From a checkpoint of a small CTC audio transcriber: norm batchnorm.
Rows from block 5 of a small CTC audio transcriber, named by matrix and row number. Rows with one number belong to one channel. Each number is 128 + 32 x the weight over its row's rms, rounded and kept within 0 to 255. All counts start at 0. After the name is the row's rms in percent of the matrix's.
After each channel's rows are labels from the 100 clips, of 14976, where the channel reaches its highest value: "top examples" is what is common among them. Only what is clearly more common there than usual is listed. The data: short read English sentences (LibriTTS-R). In brackets: how many of the 100, against the usual share in percent.
# convs0: first width-11 conv (model.blocks.5.convs.0.weight, 240x240x11, each kernel summed), inputs 48-95
# convs1: second width-11 conv (model.blocks.5.convs.1.weight, 240x240x11, transposed, each kernel summed), outputs 48-95

convs0.94 131 [148 102 119 164 133  80 128 134 154  77  36 127 135 128 106 160  93 117 146 103  56 162 133 109 181 109  79 148 189 142 115 177 154 116 121 170 148 158 146 117 160 125  56 117 174 120  92 149]
convs1.94 105 [130 152 116 116 150 133  94 165 151 150  66 147 115 128 118  89  94 124 134 127 145 189 118 149 147 197 182  94 115  85  89 119 146 137 145 107 152 125 105 105  91 142 130 124 124  67 103  59]
top examples: the word "about" (27 vs 1.7)

convs0.127 093 [160 110 183 147 126  76 104 118 143  84  53 132  98 110 110 132  95 119 148 126 109  67  83 132 147 122 101 184 114 111 145 128 162 117 138 125 148 133  90  92  98 153 127 146 165 188  59 156]
convs1.127 105 [161 162 105  92 154 168  76  99 171 167 106 139 142 120 154 125 158 105 126 209 193 150 151  83 107 118 139 161 141 152 138 141 143  62  71  96 151 136 110 125  95 116 142 101 125 143 153 152]
top examples: the word "not" (30 vs 6.3)

convs0.91 106 [195 163 106 164 132 158 104 131 164 184 157 142  99 115 112 121 128 130 111 123 111 145  82  87 116 114  91  98 106 115 136 193 121  94 148 123 159 125 112 131  91 136 113 121 132 123  63 138]
convs1.91 113 [100  76 100 125 149 166 160 180 100 117 148 119 163 153 160 109 128 182  51  98 120  99 171  84 153 175  60 105 163 132 152 106  74 154 135 163 160 163 105 115 153 109 106 144 166 144 175 155]
top examples: the word "i" (58 vs 17.9); the word "not" (46 vs 6.3); the word "could" (25 vs 1.4)

convs0.32 084 [182 101 110 119 148  99 142 147 178 127 128 104 128 161 115 138 130 106 173 105 130 163 125 110 129  71 114 122  79  84 115 195 142 109 138  81  90 142 125  70 122 132 123 114 121 131 115 130]
convs1.32 097 [ 98 116  94 141 187 125 123 116  85  57 137 123 127 158  87 125 129 151 180  93 157 135  81 112 133  65 150 183  68 104 113  77 137  94 131 133  82 120 186 145 123 146  79 132  74  65 183 164]
top examples: the word "was" (34 vs 9.7)

convs0.118 095 [114 138 123  76 107  77 114 123 169 108  96  60 113  42  87 145 138 106 148  85 143 129 172 116 126  91 109 146  91 146 139 151 150 173 140 168 156 146 113 107 120  95 130 141  99 110 112  77]
convs1.118 097 [160 110 112 170  90 114 119 129 118  42 115 128 125 131 146 121  95 143 120 125 157 155 142 118 128  55 130 180  58 120 169 129  80 124  99 121 129 143 135 116  89 125 125  35 113 171 158  89]
top examples: the word "a" (41 vs 12.2)

convs0.192 099 [167 165 220 167 131 121 131  75 154 163 173 158 107 119 119 126 142 172  78  91 159 111 111 174 117 175 112 109 141  83 135 121 130 157 135  83 171 107  72 149 157 111  71 126 121  68  75 120]
convs1.192 103 [155 113  41 123 137 102  99 111 120 136 209  93 152 151 128 169 155 152 121 132  78 139 109 138 123 161  75 147  95 126  73 116 102  82  76 122 156 114 167 124 104 134 130 148 130 138 151 153]
top examples: the word "looked" (26 vs 0.9)

convs0.23 091 [122 128 153 124 122 134 131 101  87 177 132 109 149 118 128 129 197 150 136 126 188 126 148 136 137 109 125 116 123 150 164 167 103  99  72  95  78 154 135 141 117 107 124 131 111 185 160 119]
convs1.23 097 [102 181  75  56  64 134 127 162 155 134 103 111 108 184 190 104 105  98 148 165 131 124  90 114 157 146 115 150 110 157 112 123 125 121 147  83 120 149  98 105 113 122 165 131 156 103 143 155]
top examples: the word "i" (56 vs 17.9); the word "my" (45 vs 4.2)

convs0.45 104 [156 124 140 138 178 170 140 101 146 176  58 156 123 137 157 146 148 159 139  96  62 124  94 105  99 153  98 178 142 171 148 108  67 156 145 177  75  89  74 105 123 122 114 121 164 157 168 117]
convs1.45 095 [132  99  75 123 102 147 128 109 112  72  92 115 183 136 167 134 112 111 144 131  69 121 121 106  95 148  76 179 112 147 150  94 152 165 143 146  48 129 135 144 144  92 116  73 178 175  93 103]
top examples: the word "well" (35 vs 1.6)

convs0.21 094 [146 116 119 114 126 118 110  98 145 187 119 137 147 133 135 101 111  92 145  94  72 106 180 125 117 106 120 135 112 121 190 185 100 140 187 128 110 128  53  65 119 134 123 136 103 221 104  73]
convs1.21 086 [132 119 146 109 132  96 160 158 158  97 148  72 119 138 159 154 146 123 105 106 161 106 155 170 130  76 133 125 103 141 116  93 150 154 127 160 149  67 138 134 126  65 146 171 189 175 106 130]
top examples: the word "did" (29 vs 2.5)

convs0.81 090 [ 91 147 194 138 142  70  98 134 140 113 117 146 138 115 113  90 168 145  89 110 120 170 116 144 148 131 116 132 175 191  80 136 123 180 113 141 154 133 111  97  75 155 101 180 130  43 114 120]
convs1.81 102 [163 132 167 169 123 108 180 132 155 165 113 107  82 111 190 137 123 149 228 132  86 113 174 134 157  73 158 109 117  76 148 126 141 105  66 135 178 151 113 151  99 210 107 125  83 123 130 156]
top examples: the word "upon" (28 vs 0.6)

convs0.180 103 [113 165 127 135 119  77  75 122  98 173  69 150  89 136  85  47 105  99  53  91 119 145 113 157 119  65 121 137 151  96 132 141 131 126 116 152 164 119 159 142 129 160 159 134 120 137 154 129]
convs1.180 101 [ 92 124  61 125 161 111 100 106 124 121 110 150  96  83 145 121  89 114 142 129  17 150  90 127  76 118 122 153  48 114 120 159 122 121 168 105 171 120 108 147 157 200 134 107 119 138  75 121]
top examples: the word "said" (33 vs 6.5)

convs0.5 110 [130 126 103 135 134  88 179 157 161 170 137 148 138 134  88 136 143 148 202 123 195 115 148  76 154 133 110 170  86 125 146 153 110 130 137 155 128  94 119 145 112 125  96 152 150 128 139  92]
convs1.5 099 [149 139 165 111 122 134  63 186 151 144 151 103 199 149 128 127 135 166  77  97 156 104 149 194 103 199  98 127 159 102  86 140 125  91 132  87 115 127 136 145 109 138  96 130  74 151 130 170]
top examples: the word "he" (44 vs 10.9); the word "said" (37 vs 6.5)

convs0.108 100 [126 151 156 147 160 139 149 117  86 124 135 100 112 125 168 117 159 189  86 164 116 135 137  62 131 153  78  83 122 172 112 148 157 153  97 122  99 165 176 143  77 104 135 147 112  87 130 136]
convs1.108 092 [103 144 152  73 130 179  96 133 108 146 137 169 130 128 135  71 166 162  82 103 143 125  93 135 136 171 104 148 120 172  83 123 186 159 103 156 104  83 142 101 172  95 141 163 161  88  84 111]
top examples: the word "my" (41 vs 4.2)

convs0.138 087 [108  95 149 149  91 175 140  61 152 111 101 119 104  74  80 172 137 145 144  93 146 177 110  76  92 136 120  76 148  91 158 143 180 163 137  70 170 166  70 144 117 189 135 109 106 113  96 117]
convs1.138 092 [ 78 142 156 143  64  92 127 110 160 214 122 125 172  75 125 119 184 143 103 107 117 119 155 146 124 156 117 104 118 171 105 129 104 152 124  80  86 100  61 105 148  99 115 128 156 115 127 103]
top examples: the word "you" (63 vs 14.9)

convs0.34 091 [184 135 125 159  53 129 111  82  98  66 138 112 121  71  91 153 160 127 155  77 171 115 152 140 163 104 110 117  95 123 118 115 178  49 133 164 116 125 143 117 177 201 157 121 115 165 161 116]
convs1.34 096 [176  97 193 130 137 102  77 139  98 138  92 156 167 117 146 146 121  65 138  83  80  98 194 103 141 141 105 147 118 101  91  26 151 139 156 141 108 100 100  13 120 121 129 181 133 124 118 147]
top examples: the word "was" (31 vs 9.7)

convs0.214 103 [ 90 145 115 142 102 164  92  92 137 117 176 145 151 116 120  90  52 142  94 110 133 113 143  93 128 170 117 103 151 101 133  74 101 182 174 105 147 141 118 117 154 105 105  95 167 142 129 118]
convs1.214 111 [151 172 111 121 147  70 137 150  99 130 114 120  90 107 176 120 135 188 151 114 137 156  73  95 134 179 119 162 156 169  89 147 136 135 133 129  80 110  84 152  98 232 170 131  94 156 135 130]
top examples: the word "never" (41 vs 1.2)

convs0.145 110 [ 81  55 149 121 119  80 113 127  98 133 143 227 109  87  91 183 118  70 126 137 162 171 147  83 116 157 146 137 141 111 135 166 126  70 140 122 152 148 110 128 166 181 122 113 122 147 151 117]
convs1.145 097 [101 103 141 114 175  85  94 112 144 110 130 190 117 118 121  78 167 166 125 114 170 140 134  84 183  61 188 152  52 154 149 115 112  25  92 120 123  66 136  86  87 176 134  71  99 162  97 127]
top examples: the word "but" (27 vs 4.7)

convs0.216 109 [118 100 145 127 134 134 113 114 141  80 166 179 118 113  87 106 198  94  95 115  77 124 191 206 123 149 132 105 113 102 111  95 147 135 149 139 155 165  69  79 130 166 124 130 105 115 101 129]
convs1.216 105 [112 163 117 181 143 141  80 132 124 132 168 155  97 123 109 133 131  66 157 166 124 118 148 108 104 159 101 134 144  97 116 151 188 160 104 138 125 143 194 133 123 109 156 161 129 147 177 126]
top examples: the word "of" (44 vs 9.6); the word "you" (42 vs 14.9)

convs0.41 120 [174 127  97 173 170 174 122 134 104 144 120  90 107 138 105 128 179 138 167  99 158  89 105 131 153  89 114  73 129  70 103 165 121  65 117 164 117 183 132 108 124 140 127  94 194 119 125 124]
convs1.41 110 [ 94 121  84 154 161 123 122 115 146 152 138  97 169 145 165 129 117 153 157 108 107 138  67  86 116 174 158 118 118 149  88 144  69 182 147 114  97 205 148 177  61 149 152 120  67  80 121  73]
top examples: the word "i" (85 vs 17.9)

convs0.9 104 [120 114  79 104 133  66 167 128  88 127 152 179 167 148  89  63 139 116 163  82  53 174 145 171 174 138 143 199 129  93 182 173  76 128 137  87 147 187 131  97 139 116 133  72 151 179  97  95]
convs1.9 099 [130 101 146 163 157  73 139  71 155 118  90 158 152 126 158 147  98  74  86  62 117 104  95 186 146 152  84 128 147 111 139 142 143 102 131 123 191 142 171 137  98 124 116 133 144 104 114 179]
top examples: the word "it" (47 vs 12.2); the word "is" (28 vs 8.6); the word "was" (27 vs 9.7)

convs0.38 096 [193  65 107 147 153 129 138 109 156 125  91 132 117 115  79 129 120 113 128 160  85 128 172 127  87 131 106  90 162 155  84 143 136 120 147 123  50 100 123 119 116 106  35 102 207 113 103 110]
convs1.38 104 [149  83 153 161 113  92 121 166 184  68  91 107 121 107 120  85 156 161 128 126 117 106 111 105 111 107 132 183 154 140 126 107 147 117 144  94 135 108 178 192 103  88 128 110 151 148  89 107]
top examples: the word "think" (33 vs 1.7)

convs0.85 103 [100  93 134 124 170 133 160 134 134 198 126 169 122 134 131  94 156 163 127 103  95  69  74 112 125 118  84 164 201 138 151 116 109  93 130 118 140 142 108  99  91 156 118 142 131  83 125  82]
convs1.85 105 [122 163 133  83 163  65  79 120 112  87 142 171 150 172  80  88 202 166  85 127 150 183 132 147  71 181 111 115 123 122 142 227 123 118 173 116 201  90 159 149 136 129 142 139 134  71 139 116]
top examples: the word "at" (31 vs 4.1); the word "looked" (26 vs 0.9)

convs0.100 088 [153 116 153 118 132 153 135 129 124 171 148  86  78 101  50 152 166  76  90 118 121  98 119 118  99 140 120 111  94 102 136 165 170 164 101 115 102 107 118  94 184 202 122 119  80  61 164 157]
convs1.100 090 [175 115 179 125  90  85 127 154 216 102 117 113 112  69 124 134 133 116  99 157 151 127  95 137 116 164 106 112 122 115 115 114 123 162 102 116 130 131 135 140 119 144 182 127 100 165  77  98]
top examples: the word "you" (36 vs 14.9)

convs0.82 101 [ 84  95 156 163 125 160  98 104  91  83 126 177  72 124  90 125 130 169 176 133  84 147  84  95 135 192 119 122 142 131 106  86 128  85 135 124 188 119 144 108  95 217 153  88 140  78  76 145]
convs1.82 097 [137 133  91  57 164 112  81 135 114 150 196 140  97 135 139 107 126 192 143  87 206 108  80 166 133 166 193 112 170 158 110 104 117  64 105 133 191  88  77 130 107  98 143 100 105 110 117  98]
top examples: the word "not" (26 vs 6.3)

convs0.59 096 [ 69 113 137  76 107 104 122 164  88  97 139 137 144 111 138 115  88 177  90 104 171 105 108 141 142  86 116 129 179 148 119 156 108 208 110 145  81 150 137 167 177 154 128 124 150 113 181 122]
convs1.59 103 [122 118 149  67 124 130  98 143 151 119 128 173 108  56  68 122 121 150 153  72 145 153 190 155  81 121 157 111 165 153 109 128 140 200 140 134  81  82 102 130 163 116  99 109 121 129 103 131]
top examples: the word "never" (33 vs 1.2)

convs0.168 098 [170  85  94 112 145 123 137  92 176 148 118 117  81 167 105 150 107 144 130 127 105 107 139 160  77 178 144 106 115  87 194 165 152 102 145  91 125 189 100 113 117 111 146 119 169 137 130 159]
convs1.168 105 [115 144 134  96 112  91 130 161  23  91 158 169 191 108  76 130 113 103  63 111 138 156 132 108 137 112 137 166 143 141 144 106  92 129 138  96 151 156 122 143 179 116 123  46  87 188 102  97]
top examples: the word "you" (65 vs 14.9)

convs0.31 100 [ 65 123 154  86 110 155 122 119  26  92  56 151  95 136  98 141 164 117  86 126 182  76 137 130 101 127 146  94  99  35 106 140 131 121  83 140  73  56 151 163 160 128 106 155 132 119 115 180]
convs1.31 097 [116 128 134 125 121 135 122 125 144 176 106 115 100  71 128  53  76  95 169 180 121 156 197 186 110 149 171 136 122 116 162 135 176 115 147 165 154 121  65 111 149  83  93 171 105 117 136 131]
top examples: the word "be" (31 vs 4.7)

convs0.87 096 [159  85 132  80 111 176 102 114 147 114  95 124 121 149 138  97 100  88  95 112 148 140 122 107 132 170 105 118 126 122 174 180 184 153 168 119  83 118 158 130 148  76  89 111 108 102  49 147]
convs1.87 102 [116  78 145 158 145 143 201 108  93 148 140 140  79 116  93 128  76 107 160  91 111  82 168 130  89  82 139  97 142 137 103  92 167 131  85 103 142 135 153 106 159 174  84 116 131  97 161 127]
top examples: the word "said" (44 vs 6.5)

convs0.58 096 [160 109 166 147 116 110 116 139  99 143 142 149 126 119  89 195  53 157  92  83 178 154 177 114  96 175  69 136 128 105 165 182 121 167 165 126 119 107 140 132 114 131 189  91  63 187  85 131]
convs1.58 104 [138 143 137 119 188  72 124 146  87  77 116 138 112 128 115 101 104 187 121 150 149 169  92 150 159 147 107  67 149  87 113 101 104 168 111 114  84 106  65 136 147 115 155 175  92 112 160 141]
top examples: the word "never" (62 vs 1.2)

convs0.88 097 [ 92 136 139 125  79 159 159 168 105 117 114 210 146  94  98 138 113 137 130 101 212  96 141 128  87 163 133  97 144 118 118 104 120 125 172 130 119 184 128 179 135 154 146 125 127 128 204 151]
convs1.88 097 [ 60 121 111 115 125 169  89 101  88 132 136 122 105  99 158 107 122 101 130 158 121 123 116 145 114 140 114 186 165 121 135 130 155 111  72 107  67  87 169 130 123 139 134  98 135 184 109 134]
top examples: the word "said" (50 vs 6.5)

convs0.126 104 [157 159 118 100 112  47 121 104 152 141 130 122  94 174 115 114  94 108 162 101  54 139  87 108 145 114 110 161 140  79 135 170 105 106 136 164  88 153 110 149  99 131  86 150 171 137 101  98]
convs1.126 096 [ 80 205 117  96 158 127 155  70 113 161  98 129  86 172 104 129 126 142 125  67  96 142  88 143 113 112 118 102 131  97 104 142  80 155 137 106 140 141 155 131 123 167 104 149 162 162 124 151]
top examples: the word "i" (43 vs 17.9)

convs0.104 091 [127 117 175 184 140 126 160 156 170  91 155 124 105 132 111 141 106 135  45 156 196 133 141 151 110 157 154 128 137 112 122 155  83 148  85 128 113  95 152 122 145 144 108 102 157 185  92 140]
convs1.104 090 [135 122 146 109 174  75 145 136  76  51 158  75  83 191 102 176  65 166 100 106 181 163  78 116 157 133  80 111 101 142 136 167 143 160 177 188 146 114 120 123  78  80 131 135 146 114 124 139]
top examples: the word "you" (88 vs 14.9); the word "for" (29 vs 4.5)

convs0.25 105 [137 125 151 105  95  63 151 126 129 125 153 170  83 120 130  99  88 132 101 109 102 136  88 160 118  84 168 178 129 112 121 183 131 117 103 126  88 142 128 110 128 126 107 148 115 113  17  99]
convs1.25 109 [ 97 123 173 126 137 120 160 107 160 126 176 127 139 143  92  89  59  89 113 142 124 193 140 102 154 101 166 112 104 104 124 161 122  81 102 112 135 110  88 143 110 169 154 180 154  88  70 130]
top examples: the word "i" (45 vs 17.9); the word "have" (31 vs 4.4)

convs0.8 097 [ 70 128 160  97 138 109 105  80 158 107 143 148  91 145 148 116 108 110  82 114 159 132 119 116 143 163 119 110 123 160 149 112  63 195 103 110 165 168 137 147 166 153 112  96 113 112 176 128]
convs1.8 094 [116 157  96  85 102 156 132 110  71 126 160  86 158 199 187 110  93 177 187 118 167 134 113 194 134 146 147 176 132 162  77 231  90 137 122  90 158 133 164  73  64 113 152 127 136 146 136  83]
top examples: the word "you" (76 vs 14.9)

convs0.123 097 [114  78 116  88 149  90 143  42  74  90  52  75  99 120 179 119 154 140 194 137 189  87 130 140 144 162 181 104  90  84 106 153  66 127  87 141 169 161 123 130 127 145 101 149 149 128 152 126]
convs1.123 093 [115 155 129 189 130 166  98 201 120 142  94  89 106 143 122  95 121 152 150 128 104 142 108 154 153 162 121 163 123 130 102  73 149 122 105  87 111  69  52 170 164 140 189 125 151 110 123 144]
top examples: the word "my" (26 vs 4.2)

convs0.105 088 [112 147 109  93 200 101 146 116 105 200 104 140 137 114 130 169 149 120 140 136 178 118 142  98  86  91 101 137 173  99 163 158 152 123  97 147 187  80 162 193 141  98 177 111  92 110 111 111]
convs1.105 092 [108 164 176 137 121 191 117 168 115 106 123  74 103 156 149 170 131 175  87 183 143  81 151 108 111 143 141 126 136 106 101 113 135 101 146 132  72 140 156 146  99 149 124 103 162 109  76  97]
top examples: the word "was" (27 vs 9.7)

convs0.162 096 [149 169 167  93 124 161  88 119 151 129 130 133  91  97 110 141 179 171  98 114  82  87 151 131 108 102  98  84 153 164 163 126 126 108 131  86 183 100 185 114 154 147 163  93 124 121 107 168]
convs1.162 101 [147 136 113 166 165 160 164 165  97 102 127  94 144 132  86  84 105  94  82 109 105 116 169 157 145 133 187 159 170  90 134 155  85 117 120 142 183 169 147 112 153 101  96 109 160  78 224 162]
top examples: the word "three" (25 vs 0.4)

convs0.93 093 [ 65 120 144 126 127 162 154 164 126 164  89 108 106 131 195  72 117 146 106 104  54  95 148 166 127 163 116  74 125 133 105 113 143 102  98 121 160 125 108  35 138 131 111  90 101 168 171 178]
convs1.93 091 [143 108 136 159 123  90 154 135 161 121 148 155 156  66 104  79  99 118 101 177 119 115 120  64 109 157 220 101 137 126 124  64 135  79 112 169 129 145 137 122 126 115 190  99 172 154 139 140]
top examples: the word "my" (25 vs 4.2)

convs0.213 107 [166  58 170 119  73  78 180 120 164 190 120 149 134 141 179 101  90 118 129  90  94 104 106 170 149 129 106 182 119 132 112 196 114  37 136 113 169 103  70 119 129 160  92 119 123 179 143 134]
convs1.213 112 [116 160 111 142 122 135 111 142 107  79 105  91 132 113 157 108 154 124 137  82 113 136 115 129  86 113 135 125 149 136 104 172 137  75 146  45 137 114  97 170  88 134 122 152 213  99 109 133]
top examples: the word "it" (41 vs 12.2)

convs0.186 093 [121 141 136  77 163  76   8 126 164  70 115  95  84 110 127 120  98  70  98 125  64 150  92 173  62 100 192  67 144 144 108 132 116 153 132 106 133 145  92 109 114 115 115 167  86 127 181 161]
convs1.186 099 [142 152 160 137 134 118 121 111 143 202 102 113 142  84 138 197 142  90 127 104 123 204 121 119 160 152 129 187 149 144 129  91 167 140 165  18 167 129 140 132 146  86  62 140  79 117 152 150]
top examples: the word "the" (78 vs 24.9); the word "to" (70 vs 14.6)

convs0.198 103 [139 106 221  86 117 171 177 196  37 201  86 137  94 134 137 207 116 115  48 103 143 120 137 184 116 167 121  88  95 144 114 125 104  95  81 111 153 120 147 180 153 152 107 120 128 176 125 101]
convs1.198 102 [160 117 124  98 129 103  86 132  98 143 192 131 183 103  97 147 127 123 165  86  74 104 109 112 110 136 127 103 158 107 165 138 152 131 128 121  90 168 142 112 109 159  93  94 174  97 140  58]
top examples: the word "was" (37 vs 9.7)

convs0.142 092 [143 106 172  95 101 144 111 175 102 157 102 185 161 120  88 227 123 111 120 132 106 146 155 145 189  96 160 135 108 100 108 128  81 182 134 171  73  65 138 130  88 117 108 103  92  71 161 128]
convs1.142 111 [105 137 163 173 160 112 139 128 149  98  77 101 197  75 137 132  98 128 144 157 188 117 128 122  60 130  85 168 117  85 149  94  60 143  56 156  93 115 124 176 156 114 120 128 149 116 162  77]
top examples: the word "of" (32 vs 9.6)

convs0.209 109 [119  79 102 150  65  46 128 165 185 144 145 114  94 107  98 106 173 102 130 133 113 121 134 161 126 132 171 116 121 115  88 172 103 177 114 129 150 189 161 126 182 174 126 117  65  45 101 157]
convs1.209 104 [139  95  95 137 148 101 173 156 123 145 177  59 162 127 153 128  57 130 166 157 135 102 166  97 107  89 104 141 106 129  88 103 147  83 163 116 133 168 182 123 108  76  86 137 145  59 107 130]
top examples: the word "with" (33 vs 3.4)

convs0.190 094 [107  80 142 166 105  80 145  92  84 163 114  60 149 123 102 130 120 135 129 157 159 113 130 130 103 111 118 147 127 105  82 117 105 143 121 180 106 101 130 137 178 123 128 169 109 110 161 139]
convs1.190 089 [138  87 142 198 143  95 114 101  97 143  81 168 165  85 175  98  83 120 205 122 205 167 153 103 153 113 152 103 133 193  78 177 148 104 125 135  58 103 120 132  93  24  97  85 153 132 126 104]
top examples: the word "his" (38 vs 4.3); the word "he" (34 vs 10.9)

convs0.196 092 [142 151 154  82 117 119 192 116 114  99 175  99 113 135 140 134 195  98 125 109 145 138 157 127  86 165 140 133 131  74 142 132 160 179 153 140 133  71 169 161 165 136 157 111  99 154  53  72]
convs1.196 096 [109 193  66 148 135 151 142 144 132 208 112 138  89 113 140 145 153 147 239 160  61 115 116 123  97 188 127 125 143 134  48 142 182 125 100 138 154 175  69  95 182  88  79 130 161 130 144  63]
top examples: the word "he" (34 vs 10.9); the word "twenty" (25 vs 0.4)

convs0.112 099 [138 122 121  75 162 164 134 138 159 108  92 116 129 117 144 201  91 119 150 113 111  77  67 163 141 135 182  78  68 122  96 179 126  82  90 114 162 132 139 133  96  98 113  98 149 129 160 123]
convs1.112 098 [119 129 127  77 157 132 167 167 210 118 158 127  68 101  72  78 140 194 151 152 106  95 124 146 135 115 168 185 148  95 150 133 102 102 131 151 126 150 152 101 146 160 129 167 113 178 149 120]
top examples: the word "with" (75 vs 3.4)

convs0.200 094 [162 140 118 161 108 103 147  96 176 153 171 120 128  99  89  55 120 131 137 175 145 103 136 140 129 120 161 100 170  73 128 121 118 147 134 131 185 136 131 135 160 116 116  48 154 160  79  87]
convs1.200 095 [ 96 121 138 177 109 146 137 139  74 167 170  83  93  87  80 171 113 158 126 103 165 157 130 131  91  82 206 162 136 151 122 154 141 172  75 124 162 146 101 120 130  95 121 145 132  90 118 105]
top examples: the word "i" (90 vs 17.9)

convs0.106 123 [174 116  91 126 182 137 130 168 159 140 132  99 147  98 114 167 117 154 113  98 154 112 178 159 128  84 115 107 179 123  87 140 109  92 141 179 110 126 138 167 124 109 191 150 140  93 174 140]
convs1.106 109 [114 159 156  89 163 134  86 174 102 166 147 186 123 177 166 119 150 132 182  80 112  90 158 162 105 114 110 121 195 175 148 121 171 182 175 120 159 149 143 101  75 146 160 166 135  98 161  83]
top examples: the word "i" (57 vs 17.9)

convs0.92 106 [128  94 133  93  99 162 125  42 119 134 100  48 149 130 133  69 152 164 144 114 110 110 124 128 143 179 131 139 106  60 110  86 142 181 107 171 149 130 139 161 118 145  96  80 139  94 163 107]
convs1.92 102 [ 69 132 140  48 160 144 115  96 165 181 134 112 115 155 143 116 130  63 160 151 168 125 138 152 152  94 153 128 139 116 138  88 145 177 128 187 114 173 147  78  86 113 136 162 145 129  75 100]
top examples: the word "you" (66 vs 14.9)

convs0.97 119 [110 126 101 127  98 146 127 145 128 172 102  99 112 140 100  83 132 143 239 151 148 144 160 203 102 140 113 149  91 150 102  89 152 166 140 129 161 135 146 130 149 131  86  79 132 107 134  66]
convs1.97 104 [197 184  89  88 124  57 124  99 160 126 117 151 140  96 104 118 136 130 153 203 104 213 170 115 127 102 125 127 103 137 100 108 134 130  92  91 110 194  58 124 158 161 166 126 119  91 137 127]
top examples: the word "was" (49 vs 9.7); the word "i" (39 vs 17.9); the word "it" (32 vs 12.2)

convs0.201 092 [156  97 113  68 124 109 139 143 129 128  77 134  92 114 160 127 158 126  69 128 142 108  74 121 115 112 109 144 113 125 121 142 113 152 140 111 169  90 120 180 168 169 197 115 111 110 140 129]
convs1.201 106 [107 149 204 126  88 149 110 147 114 149 155  75 109 152  92  94  78 156 136 115 133 100 122 157 146  97 175 168 164 117 123  76 101 146 116 146 123 180 107 139 113 125 140 172 107 182  68 141]
top examples: the word "about" (46 vs 1.7)

convs0.116 119 [ 96 115  82 154 141 117 174 117 155 112 116 132 107 137 146 130 145 136 112  92 185 152 126 133  92 185 121  81 156 189 149 137  96 138 146 145  57 153 113 148 143 107  69 153 116 118 160 132]
convs1.116 091 [ 92 176 139  62 111  94 139 161 100 128  91 146 109  84 101  82  96  91 120 145  82 125 153 125 166 113  96 148 143  82 145 101 153 160 174 161  81 129 100 134 153  87 143 119 117 154 196 132]
top examples: the word "you" (35 vs 14.9)

convs0.84 091 [113  70  88 128 115 133  77 154 166 138 137 145 182 111 125 139 153 115  83 177 207 152 186  93 107 123  91  54  91 151 134 107 111 163 115 188 135 123 112 111 150 155 100 143 125 138 123  65]
convs1.84 099 [105 132 165 127  80 152 123  38 155  83 100 135 130 141 147 140 118 124 141 177 120 178 229 104  97 145 148 129 111 125 174  96 106 136 135  95 112 108  94 142 125 148 115 146 114 128 169 112]
top examples: the word "of" (37 vs 9.6)

convs0.36 112 [ 90 135 123 142 104  68 133 146 125  64  71 148  67 182 158  66 100 112 114 107 134 189 116 145 140 159 109 134 167  63  87 151 114 104 116 143 159 190 156 172 134 109 131 105 122 125 102  80]
convs1.36 110 [100 122 126 114  59  95  71 169 116  48 110  73 146 125 162  95 122 131 142 110 129 109 113 140 134 172  92 100 109 190 127 174  95 128 135 158 133 145  71 199 155 153 155 165  71 151 169 106]
top examples: the word "it" (39 vs 12.2)

convs0.229 093 [120  84 150  87 189 212 133 115  71 110 157 120 122  91 139 155 132 155 110 152 125 136 109 137 158 156 131 152 123  95 117 118 107 131 133 140 168 105 205  62 115 139 139 138 169 159 129 154]
convs1.229 096 [170 160 137 147 100 110 104 125  67 132 170 152 119 110 112 112 138 163 137 123 110 157 117 142 127 161 107 118 151 156  98 166 120 141 134 134 158 148 145 119 182  82 170 225  97 107  66 153]
top examples: the word "was" (33 vs 9.7)

convs0.101 112 [ 82 122 165 153 148 117 149 192 132 160 112 135 115 153 113  95 127 111  80  84 177 120 139 106 121  97  97 121 105  74 108 137  92 100 120 133  48  76 139 111 126 113 112 179  61 134 156 148]
convs1.101 099 [ 87 120 145  74 138 178 167 183 186 145 121 129 170  81  70  75  91 148 102  82 148 152 103 147 147 144  90 139 118  69  81  92  98  92 124 117 130 126 118 155 172 159 114 165 166  73 146  75]
top examples: the word "him" (35 vs 4.1)

convs0.57 098 [143 120 172 109 126 185  84 111 113 137  93 156 106 136  73  86 156 157 104 111 147 107 244 151 149 176 106  97 129 117  86 105 146 130 147 122 173 109 116 142 135 129 156 101 120 108  99 131]
convs1.57 103 [122 122 100 153 113 113 140  78  37 158 107  93 113  52 101  62 120  87 135  87  90  96 123 128 115 146 124 124  76 151 147 135 145 148  59 122 186 206  95 123 179 161  66 132 149 152 159 203]
top examples: the word "with" (28 vs 3.4)

convs0.89 102 [115 157 130  84 155 179 114 130 164 113 154 171 172 104 120 115 121 102  85 203 160 144 105 166 135  89  95 123 133 127 192 143 111  99 170 101 199 132 136 169 147 120 122  83 121 128  53  56]
convs1.89 101 [136 110 120  83  99 169 127 117 181 166  68 135 102  45 183 106 145 179 171 127  90 141 117 127  99  95 154 197 117 131 117 150 190 100 134 150 154  99 152 143 142 134 152 138 143 126 113  96]
top examples: the word "said" (25 vs 6.5)